From a checkpoint of a small class-conditioned image diffusion model.
Model: 6.69M parameters, 32-pixel images, norm layernorm.
Data: trained on retinal OCT scans (Kermany 2017), 98430 training examples.
Rows from block 5, named by matrix and row number. Rows with one number belong to one channel. Each number is 500 + 50 x the weight over the matrix's rms, rounded and kept within 0 to 999. All counts start at 0. Numbers have three digits each.
# convs0: first 3x3 conv (model.mid.0.convs.0.weight, 192x192x3x3), inputs 104-116, a 3x3 kernel for each
# convs1: second 3x3 conv (model.mid.0.convs.1.weight, 192x192x3x3, transposed), outputs 104-116, a 3x3 kernel for each
convs0.22:392514494484611478443569445454466487437543557501521503435543612483416481535483518469557581493548466498553527466547468501535506418514502478515587512522546640523514599508524520527532437532477470488434450550434438689432475574523452550480511473551502482487477427507515519576506474499437500480459457590476441459512475550497427525471520445437475409482534545
convs0.23:520494551408369631448506585480486527485500570470507481540526475492480466604569512553522459442469542500422490506582544552531528432528530453485528491486483448538483423439477457459429512508438673679664441530592484550590468435540395447565589527555472516469537543560541567558548500514526519455422505467482566530414457438459553584515518486520548504522465457
convs0.24:481524434518523453405533545506484517521586553458512426542529538452472447443487444474502463452555450476435549443535450548449494539461441521552555516500525508475519456436474492527472494584537494479480520383541504397481500510530465457503418410497518434544509421484495502536512556506496441542569500497500533592533616511472442542588516567433474487453469464
convs0.25:430508570473450440524559432454496476468514444479397430437501469529551478530489468529516482525531503515580431484527482463424536526517433543511528507486424552538503572561571544576485525594578444374417535538465532547506509491473414514453506469456462516514461444497515510524387373471492467487474518490583521531563590488532519537427524518514480538548538626
convs0.26:520548566502430499478508612548543456550528532532625600575690643483536563572563510532504583431554547474493545392467450505530417438399384556427458545496473524524492527507469586540520522533563496498594500389421405438534457469444562446443486419410485483449490568530406514506521523515466485519519526462496496522608563504533493507520521565617608605591551558
convs0.27:549532540486444456461498617399500387487487476462504523425505430549379451556497581470362466478424437403516517566491538489518578569502475501487584417560605425528519536496524507544504531482553544491560583504507417566565468550557508439503477484441459480546459458441410395419554458395494428482517473484385442457503493525530525508520506441559554493510485512
convs0.28:528421476424451503440421567515528542453523520538515564576479519499468520576505537542450471458433475544505492515591586507553556472462500505492491510505516561474507596664571502507499479512488458464525522519628546673617518508480518549565589511527441406425503472478559555493488533514533529471467448444519525484498513449515504487450528552418468440522473487
convs0.29:523525460450501510431477501575549483429474477499487529450479516521492567542510522507518486525564634497465485405483517576524419525563534486512501568564475499517435496501554535489495494521518455492391551526482546508553402425477536442488429514524533554504498500445489465481488469434558536552515469464505487489503452542487586484467444466513513547498503532
convs0.30:530478575539511560474458528496420461553522463488464542480468606442465493441576494563514516433521555385457437493489506500530512513451463491461480424441507545516466466476534485515500540457452538444581447428425554497525492514578595524486505454478436470444524520556479478513502594607528500520517586571485533431439501481473522404442454524516403447476514589
convs0.31:521450470509508571536498474496468463538643558489478472476521457496539554455472584450507517542500494542536462469479481507519474466489495511511536429392423515532463449455493534442473557532450555488576435471578512538505438453502490568547540506565504493564468399533507555482459500481551481567518493510526470522512444431520580556541499460431513426503424443
convs0.32:546549542518560554572524455576452459577568619468511514467382395475515646415530484527465492452509481487473457504525571453438431554587585518512486500520490543557529469472490473488502516498469480450371486483477461420410430427466435447412466503468530431491535511518448448537543550466548581575585535556545596590630488540495524497544440483494546518560578545
convs0.33:425535514387494480458566500536626481471460532461498536442501502555549474552571534520484560496512458390504506530443507568548479512500500498557512465471562417428496468528415558549511511498547472526608465507537443431530463521575407420519418511460449440414498587646497508480522518486457514575526452448534539460513497538537563509378473374481566484462464467
convs0.34:437587505522434479534502500471474517485441496527505477518438481471452473520442549420434565551488545505489491489469469578483468499500479452497520445515528508567523495505480429464548460450480525506408564422422481473545478550509456518488443465544509501457513506515448422433452513480411512484547452412471423410589530545479592497519470564590502518496453384
convs0.35:508540590520516571586527552522526504465493581480456499487541597429611516476449526477484492497537485542497500510469398509480442535553514512478497490501569491500477581469452544540527480516474559546526551553501543496550468523589433499533521464548437442575445428536516545478538481513456499530502475477408525509488423541527457504458415398508563506528572575
convs0.36:416461448466564450515493483479467485472421532511504485527467441498522520483526543537525570469466530526544502544538487415491572499475450547550519512459542500450505453509507523445503542482506502512560488567549527469508481509469560562538428492517461545481421514546472391424479492517481522529414468526411526568447553504516508441488571575441466521460456444
convs0.37:526460501473549508500512463545579406544529468527462497438502451507558535545524431400460508435399435470538500495510615517434500548483544509511530473537494491568484504519475513497521559421542422447537450490445415479455516532521514494492558529523492510575497488551434422467493436473500496593479486513484472486446474520456455435565495520542571481554543504
convs0.38:550594538516521514468413466473542637474517524522467511544500558488527504595517496471500525527555469609492485517477479452441509432481490436515409471526475504516576490503551462495494449534443430404474527558539455461524506542499458481423489496436441543430516484477565457548494485461448422489456490504526477511483401531548462576509574527489472561502507505
convs0.39:517503523470500601465455467475513549514508497562550509501519472516526485465471436501492441551574532503523505449463502468468520457489458521522519536520490528485491560507539503475487454492458469505505362482567526539520507476522467500474450510482552513492480576584515537546515499489509510561539480503564503557453433511551540507505525536461515582535506520
convs0.40:498528461540526487532516506532469467523509487506449511424442451502530504400510555505545592531562549482536560526575572418475500451503546375449426584570549460478467537453477446439526498487480536458445629512563401421471529490483508530520556508434467528493497500522553499417478484499431473473477521424562554553542572547522489539584500502502510479432370451
convs0.41:452593479536587536489504552492442487556550589469447565490629565484496568455529536405511457557591532511495521475407419482444521529498466515461420447462420577515515478491564464543476461439445403514456574490458482483451493465446458437458487487504639563475560526497531545510506516537474488493532609502513473464528539526517482500511401460513449563384430520
convs0.42:554501476495554522538389453539471502452493487476509467482517470514446485462479554513528603480518596552496484494526547479423462509579547519530530555498576435455480492521534487485482499413448516532470516490507484601592524555483506582541504513485501419467375482557497531526520579574526550500569542538492516561515466414527466466524580499552421447453471483
convs0.43:512449501497531551486516455468535437418395405468388385368413517606527587540467482450442539420375489435499523500527501488545521481505488503463535463474524487507500448540519520553445521459481548460463593469389517485488448458423459500508459449483502560526514545509625595592484468439518546452534501510513505566492479541495529567447480413438461422547451520
convs0.44:546426445505458512476445559568549514500527607488516554438514485507571475493434544513615600409481529392501512595534456533452461479530460460489521470483463490557563519517589454446504440443449367456506485432519503461367501551531508546529564580591446486474449503531476475476566485462535568531509510454480497549452432551540474583539418469429464571470473523
convs0.45:463484417515534428449481474475462525542513542485521467566503480541573517466597474595520470493459478486468419512476507493454495501496496473451481502541483475475403524557495515511514554502514525499403594533421521469482444516413403369470459481521522547558532503522520519469529584497522515462521470525469457442439428481516543484492443511498563545541526500
convs0.46:563574561468528460466445514452473491512447507545506529478514455528566555537546501540490474602579506485445459492480504465598554542553522534504425512532476533486497475485525521513493469549481456458495428444430518477521544526477527442430532485453475462445497484498511501462488493494476451447472559493492541519461463434481491495425457495437489491541515503
convs0.47:565649550508581539508557479492509528557456433485507449559526450491431459419497499491495524577536547536542491501528509497506545537559576493432435546483492516529509536539450462489498498525494352517419508503476468565411461474475568571474625533490520503577557560567511561573534511507456452497472410397487464457496470432508555502573493373489543400548561525
convs0.48:504552552453550532500539601537448470531519502567513457436405549483496449474581508473518440432436493480441556448501473474582569532552507535539464547517464450436457465455500462546464403444500661496536430466460484515476509504508480448474491485504431464457509506501508559504565490494454496431469438474497513510456528467414413493503420503531455496457489488
convs0.49:386504468548454379536537489522479457504476422496501365483521494469537525497555541421374557442404518590462506453502501544576439532518501469416454431419456579526565544491490517444464528506502373434425497412498516569562504532529468498508609538586466421504426417527506394345485425438470453445463542443482518493488454549471543529479485480420417362434451374
convs0.50:499591461406479606401518483571516588547478549518407393567498505503526522488628533489580589515440451564513507516505537521478516550503422471503461570525529506548576413414473540565495561408441495522531462545634418498501490518541493565578413498525498421413539499526506430486510489408525552525494376465609524481474499477470437471547533547469480440505557506
convs0.51:479417423450494421469478529452486480523481483503442393457496453595552448468468481540506534574446452517533545552537574466542554468438467493508490476494472562542475481469520522527466496545527507426458577518486492402528472493484532462454534564599485500506577608615517490473453444492492482471546496484504505473547583621476449447465491425556531550547593569
convs0.52:552530557593549466515543559459475607526482483526530475495568573540443532543561512585681655461494544490518514515521492470514509484556632580489509516523520424458517573563463493499499433521505472626586498552500472475463458505565566599610493493518418447510468500506486489471529463509479425401464481469533476427516483517508543465478550481460441448653581505
convs0.53:382510494477485421490485467484551509439483527476502459502502504464535488509473517506478479508535522489494506438547497509515529503547496476416498503537478484477555559544503528510507491553473497463502506534486475507481587470525475507515471477500464427500507495565550473500399478491455493538488541494504466526462499462484461497582574571500492514476483496
convs0.54:501459464486466504439457492496486459595501495429497561527451555442512560497471605586576447579506456435455534527486465533456447525479440474523477448513521488549608484450502566480559528518446560524386453474498483430577557564548423503525429494506551547568576495501532540512533499468447487455493543500432378476549466453399419540501535550396417534491593605
convs0.55:553531486535417485511500462551511485490505497532493472445522496477455549580492525548521594516444444541383449441465509496463467430461467510512550518510488458422522500523483488506441502582509465495458506456582477466565540489466476475507467464476542502488478433489470441472510558502519495491454534536529502528497549565503456542469434419455491479509530504
convs0.56:498510491512507547442571540497489655543559602486530497516537517496492476487471521473481500501463526467495504485493489503487466444418478441477476475509449473536432578531554483457500540536550517487398638450550448477536501521513482432562473451532564525482500616542560508466535539472448462516407359510571508487441399406481492449488540555545502530517524488
convs0.57:511478370519523438542575486433505446549544478522552486493400425597566575562585549538503529510591490528516522560517435559526511613526405511518520467509486523477535441448469482429460467465464488474515575444451588553580523515502473468398542550378419455500451483578494434554468542494499468472460555497529529483624539482456379365478422349536481468519423537
convs0.58:568498487508515523512548546538535478480517504487504523454501503559510565557584617483472480502531529498513514484453532516561546447431436454489482546622541544490547472484493497463433535485453506534538555553605501494449514512503489448468495475482484441470457450432418493531564526540503504494529473455423477513508436415463446497435431475483477516490533506
convs0.59:383511491541508567491545519523532470518484491492463491467471549459419476600496516511517525437473444532507416492489513452551526533522465558555508533470481510484522449531576528504529522493514418477495496597502450568409553509471506367437515434460403547496466496504450478545541564592444517528439538418438444494510522497475443533568566567511494484386535529
convs0.60:467505597455499550449547485528455516447503479430548486500497441452511531558538464521458425487527503404495487460423437481471451516425413588613465515607530514489591469466448534541509509492551518521519423510566491494501509544541647500443536549577535501507506528571440515500534532498477482503550581518497513432438594502464453400432496534508642526530583461
convs0.61:454512520565511509577490471560490548521503489513465437528565490550508543463511552528465523458450508512531497478490426594509528446461504535508522492552567476596560449471459420472476472534516446436432455435418486550393523587536522507462467481533484543490512530455594523568497530564478518483418563540610465440466478454532513458489530541504475406476445495
convs0.62:631504414643537537475477480514501483500477443504485560595479405471422533536502475504538482489512555543455592594565601604499508578559497439516487451423470468546519462464515505475387593508475409428461369492409456469504549573542453422476467518525438473445464500495493525441485543628486449504464444467520540437495562403505536562547462431441412457453491421
convs0.63:475493578447406440551435411493453496419406370542530519561484524491575604448419487471395545602522491508473441542466460551530498535492567459458530460506519469414421508458429464492565551548488508466608491499531569479528458504477571524601461453436549583522522457538492562610505489457407481439448541439479532604425464440459493458576526512522559466545481506
convs0.64:472415463463446517511464509442544526484478505474486573517523543510566520525525498524559452437568572446456490417452456484491486520486475523530533468472525515430525512446450475523544505507493510523508514532422504419634560466465551470457520577477528511457524541454470471502484482424540506554541577504513510510470515487447521456529526515479511518352469400
convs0.65:547528500511542551569536510391524556496457558467450457562596549523430480512466510535567516495607535561519527575484502537563511396499607413446500557505449460491502606563503445460567489437485395450454472450576405452512440432478486422454514552488504532441460420496495554530452498539564456431559511506501489489507622585490523438558529482510509502448519505
convs0.66:587471538540512548495474427530376393400461458506445516506456426571464534473523648527497497458441487460471509413476526509437437414435516573546510504528500547556504528548496560514513492423488546454509489391432608421441589485517566633575491440593435469529542572366588500443423426430476526512560535501542540548474533554463429497425448488496513495483381457
convs0.67:493476417426493366539530400550495485534435423498477525519529481503365429490480457424528483527576571524511540483504523502487494511444475520508475518446430479525440522556557544531501516467564471437539510440522534535473470461415552509508545481528435470495536445476489507471462485509510487531616539523519579388627505436525513526501413481543540509473580546
convs0.68:522538610521516506536516497450438424558532544591469448524509507517412517506594555435565495477527547419564540486536457511457407436413486565476485516510566478503541506499511511468400437486408530591643478413422446458429536538489447515587520455416511521461469509491540534494529483527486508470415472427450452524459435463512502474554479418584442462606548505
convs0.69:517425411417492471464602564491507530451419468408463454433430425501498465365503491424554462574502483445443544475530498471502519464455497507503489477587524463530537558484478488488499569545499454433550507530584427577526527493497523575453490533470474436569554540534508548545458499491532493499474475524470484446482497499511444490622526457535549505539491420
convs0.70:548558568499420428649493583511501497448413372525500487419498473501477524488481451500557511507579529540529538517561507579553517482551572450395580502516551583538573455462460475492485465466497476392377520476491541437529520441422539510493485518525501524441530539485464512534535508525497531521542527487486430489463480442459490471488540539421409416451489485
convs0.71:538421484541508557505512527499471450538497460567474468555441487490530478548446492392471502480520467567552503540474516494458486632549578483475480499437451503493571540410495547489458508516488519518449482561434481527601500501513525516604511551482518614526557568471569515545535471499545553500431473513497529539425404368469469494509534493535512475418458471
convs0.72:405476539380589510445669558577508486550485498526551545532493491516484504471470393529471529477425455455520434512501520561501541502522520481545470479542501445466425526558488515583576544524502491539474503475506429616488521576558467605535457562517523574497480552535464523479543564542470527545445509518451514547393432530458514477468470530543497549514484513
convs0.73:499491427490526580521443503514509487543512533515437476545507479454422534427428486503517510446502513582491508387448469545536521448446495548500493448524462530545483496456506522506552459504522467492456536487440538405523502456481479466493522481560479460461485493599590561564515526480428538465586427459531535527546472557415431472486456473510458540543575534
convs0.74:586638537412428379605559452630594604485520505571592562490531607410477521468423478476572449609574438507491508439501440430512499494462420495515483489490531511452465538525503506528543450449478517492437447448346568572544494537578429464563553545546471483459479437490536439496569503506482504530518478472461524470485458398509386465559488545446414461532647626
convs0.75:506467510455472425389486532514494431557503512461440466542490569531465438524522512509506498533514482580504490490541478516490503503500457521536520531501512539429465524508480512569493489498530474549515486497480462599389570559534543486451530493492440462513453549537517534495416432582450544493438469512567504492614487501422466558497476526439524502512450477
convs0.76:541551466489585528541472465457524524495504497537505561409434391517509395416424486467493435498455438490492454514548509521510419489478519534612523543491555517536553540457533521590543515516434432485457522559470427582514561497413472556531534583556492488488557476403549482542482425452509591546464544537521476454485502490467525515534464545512495489493517524
convs0.77:531613496454579504503607536520536405421477496485482466441442443487494563473390439511489528449424421499505427465507511517482485464468437528528540475529454458501457515406461465504508485510566523507490441463470425478498509492583508582539397509470515470507489448448574553495377494429483532592518528529452424503499485510516474566485502487490425534419447499
convs0.78:484464472551494507672549460495570468486493481424472432516568523496547541509499546458570562463532599472485563543514537497491451580471486420463440525532478485466528652476462537482366524464441567543608548466467586545539404473436562488431624550487452508396546515489549407439470490513477477525583500498597480490438410462415439490525461403511426525609521476
convs1.22:469450502457524522510461468531511460496492450533532459550513491442465500547460453524502457534517530549455437463499503523493491514488516533557526522522513490570523501519493483483448466531523519487462548484478525525588490518536479526536477483507501455477495475448505465435453514535484500510494530506490474496554514522556556556517499530527571518575617557
convs1.23:407432482380504464401478414534459433409470569396483564541602519448422499575619517477540561649616472507457433624445378519495395493543542415452520551467470564519434629599613581567622559502456314476576467531550482327067517608483438501369443542563437369431451364423493542508496433596506493555536536494343434513473485542538352360565367474554425497558600629
convs1.24:518530489480500473515520523501510490480469501501492478451481498524503470487500514460483515499505476527480490522514525558530491533541518466468471490511542508492481482469452512494498509508510501515496530554539544546489477491516509549535509499538501516528510507532477459499470430438507544507530526487546572538498475490481501471481457515463517534503511492
convs1.25:481491492509494476490483520491548524535520559514526521504520525529495513503540538503516500497502477528471486451478453505506517512514536483468507479475485450491474494514496438428451507506479491434456484476495516532528521452495519561564525561571487445464464517480529559527497535536476552533540513493474505516450462485537489527487478458537522485512488480
convs1.26:486458470519544522495504549514463457550526438557528475435471525434467492550413454448531494536536545468505494496512542505495503519645640434421447463503438595549540495454376543518426466522460583614595480643584556595502543617551517567529512584527490470544470477564479454457407399463406512518434491563421417533396351497488461488361421478421442562596612562
convs1.27:496572531536549537530513499458488503507575537515507494447481504563514472505484479471511548511491509518509499490495524498492519460525568462433464450505482452470468473455470502530484504522560477466484515535464581553551418468469456446492464447426524542569569558546511510500485499519525501462515489479539522493515498596499425522459475480413485572451516521
convs1.28:416469723595446490650450304386473413551551646469611733552549600384490458562411428542449400507572387465415550580426446524485553504488486478525480445390348409472383410505616384468679544493341435461412400512457533695449440497406362462444370421548591566412496621493545486539587519494438462638605416456584698531570460364402515357594598493349409557563458485
convs1.29:484467489486482512529520489471488481470482485494507495496455469463463431485535534478491497474495523526511514513494498498508554482503492497504489494519503460504536475498495490536500505513513476471510483499501493517499507489507481522483528507496500505507512536519521539534488471489451479491494528512534523523494521510518524512485501487518523498472507498
convs1.30:471496473497538521498473475503486529484502495500522519523502517464485491530532526508523553459474524446483456523492499485490464528521494516481462480497486532483438449488475443462458483465519533501516532544511505457462461483496508498476481487469514483499462513492477426454496492477488486490482494477507525494509525563508465488503497521466568557486485489
convs1.31:487503473500521533563538525506525523492452491534531473511532549533507515528561565477470442481488508508538494498532452504504502512541560503496530508458486478478482535510441514457497477471415472463517457492506525492537468484471471480517513510505540519513491470440473447473539524454486491533443484552558521566518553537527486505513512520490501491534524562
convs1.32:448559550478422546488463495518489531573516602509432575616660583411410529486512494550530401443536593463608590509527530511373476632528379512442503519532608613583547416425475507391355661597633486502515486478520444424503475371510647530441550542627502536515540481495543456413491490507446569449464454403530525518567544504528484390536421398587585608417454490
convs1.33:473478480602563488565536507456511439504452470578506472402460480480473527486573571435493467563532593521517509504540482493499563490525471460444507522472526432401451590557492523506504495583548532570519503494524472528485472511518432568504456511500485455454495475472495478516528541547446534534475586592471495492453508529507469548438489467482497507547538486
convs1.34:461514492515523528502440445426453474424534498459454495488464490575511432551503466502502483525504449479496511539506489557481501558533575521510476512515460482483482507480485537550530473511489474530486492501469548527508520478445464466424459471485499521563458447511478419460535511565464451533496511511495458476480513439504515531457449444463480475453457563
convs1.35:501507487458474468449412471491524499521476483476460462540542462494518569476473451510562559446465511573526481502531478495459505508498521512473478522456471490473424485564530513469415577567523454483469551558531495540526512534549437561515534499451549528531522534482560544516525514470516513504484475477451483471512545579539504498507493465496486511477446434
convs1.36:529476472486472485536517531531512472496516516512554535481510532502469466510499540493525538524544567565548517502505498486454539493479450493498514488508537496528533494486474497473510515500549549525499548494535466521492528475479450463493506478517490504524468532480486526524482437472493490518506493474500477501484457480452426482459485490525524549527537527
convs1.37:463468458483496446531580493485458520550507526582536450501535552523489504497533511535548519498519581525512512442511505504484488498441471516505490521535524561532593430485489437472479450522513470529532540551511547509532487491531490479528470494509484486467574533563533499552599574548501503486480491577507506502476463555546464458429493513415469463536431408
convs1.38:504523494554491458486515537497477460484451452459458479499464499487481469471448516485528523510481503498468498491523470469484478484482517505531524508514471522540508544519520486491507463492488477490495475475472477554520485481466509479461497485478450472503454483536520494524519520501502512536500502508464485516481516477491512528505483479523490499485473477
convs1.39:498527565258524636492512453652614598485504535485593741492439454462514454695501368413499404424559250572570342394349445622424478727612632362514495439628549572418334497471538606513677630544497386523611410464476538313336480465527534460533440405551379518496438502395587461449421425509452541733437398484592652582482632554410559438610491541437430484503548579
convs1.40:472504494459431411513501489486487521463431474517532530619559563438442444465515518472392423388418468529459470462453484587559510419450479560457482381408374420465486425394476481528531531533513528560561522557535467465470506424405569549548456485475547501441567551491507495499516518575431373425458450440481512504465483438487518434565536496424427487462463427
convs1.41:468466439479501521532518502441507468445469506474443424508512478532530545466508497526541477427474440480446480508428484496485538526495600489509452504454507514507496531540538537539525478502519537496497489569499472469472527510553457486470480478474499498474461503525528549449501480491574510530447455421490510483433520523540465489515506502457497465544491422
convs1.42:495517483492581502550486451519543465484469471488532515557473492536522493518534563462463464444498468460397515429443501556513465502530495432506554451529593497551555518531537493569564513565540527471482536494565550568502446482528409451504443445457469503496483519468495443412404432522477473512387482406520448435601534561505530542440423423429488549568550532
convs1.43:518482485459448454474465518491502534530459504502499504521500527491517557494538539480493499524471498490458493497464490527536494499526531515525522492538526470532515515494515523487503481499500491515482500503489505497477522566547461523497506502487451481506515535529518516532524534509476590565545531503483494526444430445513498505528501495527527524507530543
convs1.44:466476495535495487535574556484509463534501481523500482578582570489506492471501462536551525504533553489477441498497513524520530450476504473494514496441433516457488524526474547534502435493501501511508520565482531600542531513506520517503584520513491502489515507543499479505536506465480474494455463466499478448537528549488465514472482517589538521531578570
convs1.45:476489503461500475492445494519501539443457485496499472514525500490506510507479556515513507492461481482491496517502508518493507491470505524519508533521494443448479514497516501519490494492486498499494546540529494494523523539519538520540480456484485494491461485492516486488514505494526491491514478473483513516558500497536485563498504474528487506490568499
convs1.46:496521502500492529501525529487484488471504485478472535562514552520527536498494543464482483452452486462489447485526473468434492500467505496486512514481508539518556502511511503512521527515474541542478509495502506490515505498439475456481495449453508494483543488523488520480431459474502502499505507545499497497481482478486519490500500476519504527475445465
convs1.47:526533571490560543449541628545537522488527450554503411531527509556582603584581522509570483443555412439452467513462416503506462501493447473399494497488420557518438467476536501494520538515612529542543533527533527560557575545553595478499501505465475443529460494611459506544577581481555583475587557462535486490521453501442529537484515470549487506524555571
convs1.48:513450511480565517428476470479446493508418434531504467549544505490485495477482480520584484544540462563508481514456487545548548442503515538489472424422479465481515504506516459558589460524501513579467498516470472463471429487445479535476486526524508472508524559530439477513565534520539518475523500517464494489553532490595526479537534449475522456504524496
convs1.49:519627532609509509467478532543530460467553537518510528540482549544519436574422526563545526549488515510606568526475421493462441526386443542484583673551524518490563483524455526471545489554501481484480476480497575556628520525503449492428560497519493489472418408592532488535485563546541520516560502519599553522610684526498589485586540592470514589437533569
convs1.50:489527590469400482320332323424513414623516555477660623436548533567405366637471363422513536691603548619690516605530414475558470522602535480559671522403351637452378443438541487524596538675677449462646419352344540510479499485600479426537445431396606545572513475474633577343547561576508489510555354423451430512408484559541466356595601569519509662605498477
convs1.51:521506617496444526407418513450427490471513532435369471572605546496514572528529429441563416286370420496609528490445468513507564456467453471398398413604675527579517524496467472454567505456580470484557396446592503405514456409469498450551390434601615576546451511514571463472558582651490446418497406435470584642412511448350463554466407462441423410337475535
convs1.52:424424403469446392524505479504532531560498428484479467425391379518497537489376375493470458471457569548493402428500521528525545608592712457524566453527513380425424470472518491465414528592477536623676517444473554437416499457432460425489491461417598494430553601577505541553464535581409365415565456470538480490519525480523586566506439420570516467525462460
convs1.53:476492497515518509521534520474480498506515568472496488462491531510491466470518473506506488503479513554528509497525493453497451496496501492492504492494480511496502470480481523518529490544532518508510490482462520497497501524518502511498485471480500504498488514476476494497520537542524528521510503500517520494500527515498439487484499498555550528486474495
convs1.54:539510478551551494527520503489518480495550449485496481445466475466448478492524500512476514582529510529527497523472490535470535498500540476517477494524534491502498455485481497499481516511502510517537507511479550511518514479533508496545505459450553508470537539496462477401495448485494463499492505485511485473487508547546531516513468504461534512518512486
convs1.55:514521505510517513483463507480488499487471482465479481523521527513531482484469504501523523524522529489490472540522535468507521463499514515480500540518488488552512518529522534550529502527508507540500549573561542537518537513499500514480471470482464491532513541567523466461469470484466469488491520522460458473430413443486503478476458480526493514512519528
convs1.56:535520532447470464556559543448466557451438475494486486518541521513477504461482505519489480500547520530596563517519548556555525478482514511560508540569522502520554503448508523500460479533530555573536551511451565532505508465473484524550434499450475465441555482487512470459538532518523517544481500541462438438544504579500494457504544538464467485437519542
convs1.57:483546584584689546495593521482478440419456419505458372507478464495535492567472561434527372467612425374508497436459417523506509508462486459459555436364437519491477464483448570502483549513531502578580505515500495482528504434538511511576518416468469438449505483629559515647541579529529537461455406477580586551432427509514537561503574503559532523570630592
convs1.58:595553483539549600620561534390472512493430411503459461425453453484542513551601558462487596581478534448455515482508449507564549500481500507499537499516497455494508444446512412432525436487442571577520478473457543554567471467475604567539453510520482495535578548577521486397483486567385492478426456403535476428567610508491507517592442508456455602423512567
convs1.59:502511502482512493520546527532514494500525503504517533496478525538579552547515459494509489521523524514515479531522503479474508483479514539493476552538496520499466490513524475476460446484480499470471473485501496487496506492499486508471506508505507481536491475503478518459488513492465453503430424479523505526494501515458457506453482510496520509516439466
convs1.60:578424474564480575501520566468494452494540402449540545618474445529453450463473593523516466420493382590450298561548543623437391423520481449408534531521453504495504502474542510470366626490515366438530417581608506516522494549565447485510509503565550481489511452597610469387506537490585630536636507341392442392388491509485450515518475425359348516446571561
convs1.61:515531517462475487494505452512510487498521482482503494499506481536546520483472505519525507495492483477456446484486493495468493490472481533525549500488525487451447504538498524489498507513529448492463531537478475520517515498467533501482496498555488499484508508446462483434513516498509513550499537525459476506526545542501539503499495492523484518502493517
convs1.62:494503483432453502532507537485496468513501486548536473482534527511600574460470481514457482493480503503519501456457425568516444513488466535531538525523541456489498486474472495453484496493473512531604516549540507493506463463433518517517525512456549574492513462477447507462507466440518569524443499493523474476495486462504498490530481529493511510523539567
convs1.63:613579522575638606425461491580524495559583446412512567587419362386436377459645523513457501429467489519487458468547595492489504555583607582596567470557486435481502538554548382531426582517599518541356354578511261412427471443547459520571499505565573456534561528588594539429435427379510366473487428418581586514659678628482467557687587622587538450498462525
convs1.64:435465529496498470497487514483514502474523481450473529566561487491494524508477465519479488531478434450392443462477509495434509530490486475538468477478413484522502495521484513477484477509445507488551491460492475473477527553517549558571559553525493480470490459450507526535507502531455470484472537501466494493436527625507513440556549592481485453485463449
convs1.65:472511560474453481497496515546482560514483521448488500536576512574542465523547579475489473528499532549503460484446457489485462480453474521558551536433389593522515499510454523477491456501510489438481495457449497570589528485471469490471473501490518469492461475482576561545547504523477482558567508511506458504469408473516468440604491503463421452468441461
convs1.66:537535504434516532391497565549542450579568519560559515517520519453416532528539465621622552591563471469605470561538549451476388558546453458508530548484473360375447449385463499435514585573500562604663533617503557452463414478503408378443522401451505548531517479535436392498489500452543548537551627521504484445441433401543484472489516461431574528556559600
convs1.67:466494508511577458497519471519470460516504476511513460521514526467543514440510537524513511466440479493467460515487493464472419527487446551540530515532465465446444468478480492447467484487481543510531497524493511557516510507539551481519472559517469433437508500536559557545474492539449485479523535537482535483484440432543541540532545536515461446470466487
convs1.68:462457514522471575371538507355391442601524395538470424457458471454478465561573567587580506450521479471392471424430530495493436496561529473345495443453567423524522442437387509465404559627494514557530506504513400432500506499502424483497424525514594538465565509484539473394552493511487487560525617505489461519510446522499521541467504475573543435494350426
convs1.69:500515534594597525533548501571562461518512528538512497524532506472500486526595605595588547573471511577466528542425479554444498495565566437473483429413472569585605551412489491550510515577534527567539445494455476505546482527524480546621427521556486461502488442497477457480503499522525524493431462508461468479563572455537619440536488420475458457541458407
convs1.70:529601554569592574486466472590613566540526462516531531503538570580567518586551542540467527514493346487542515420401475576516446632520467461474495480478421473482477430499502467512458550476367533477375523570483509548536499451495525560534574523514468491445465466538528500537581459476500558479400423383584593566561537533554436464553572584552519551515393532
convs1.71:480476467514600484513573522539504501540493535539541506488501509539525514508497495539497475550514515519566570497434481523533463449489478514502518520510524510512487536545515488538519461515525508560509485559596444512545476442475463508498501539510463463488445489488474490539489492432513481457548529488504500480552559536524574533533529508473515443523599535
convs1.72:581539526605582456575537514451471461600450350653457371421608484428506526575504541548510525636483513662497504490537453532485569382449545468456557436415540444508474482431397497426430460574447585629444440496538447523505438478419486538556436415430396398591338507469401516574556387493554446535365429495514456529554468369420376437533484493535524445543536501
convs1.73:466509534479436485509512520506530536463458424457404475515499465520549516525540505533512512474486503496519534492466471553534571484465481515523517589539510533518543471465472524488435483460435513506545474465483475475513525531569435511588497470428499434494455389524410419484498496517537535542504483464503486481444541500476432471462497483490491419451444426
convs1.74:400427468472588691474501521536543441464363315572476407444468457529589544476447479494466434443442453356365454433474500380459547551490467592503562551466539452546546420406413437339459477409472450550588681588475555481566489533426428530556371421477624539500586513461450486491533570664497553573429477481427448454400346350485440545356451552494452492541454391
convs1.75:498512551527452524496486521535487529490536542505461479556449500589500501489458444493462445559565494514515478396470446530501463372424463461497622624528559495521579606536481515526482474534561497515563545500526570602556465434462564564552469556533584585617552535596504561509529576536547604532470505531498475452469525509413512508523578559462429484512509536
convs1.76:498510494489476466531489514513479496460475503464485490464514470474486474509545523466465502481508533482500515516490480491489502521473488487500449464541468507490494525510497506475501468503484474470485506524522504499540529542544502457537486467448518504493520474478516512525519479484517502482543567544472477483499523510493502521478487487480501469490474505
convs1.77:539510514507541449461467466515482480453563553518498407439464449421499544525545510498520534543471485557527572498572453502497503451487532499520486535470515454464472515510528397466442445452459538491513549502584572542527473476465470535526457471447484488479518545567473486495479468493490555523497444543455429470530515544444449402430469461526477499570576517
convs1.78:496485452437515456394594551529547457390511503437492474575390521556434486532328371400516497475519341439575426466584575527636480405451429508426595618390573695419594472658479398469423444371434475528487521545502501545456616503501586468551572440423529540463629554597634442478497591489597525411597533438626547510558557482483664447494530392472473506354498651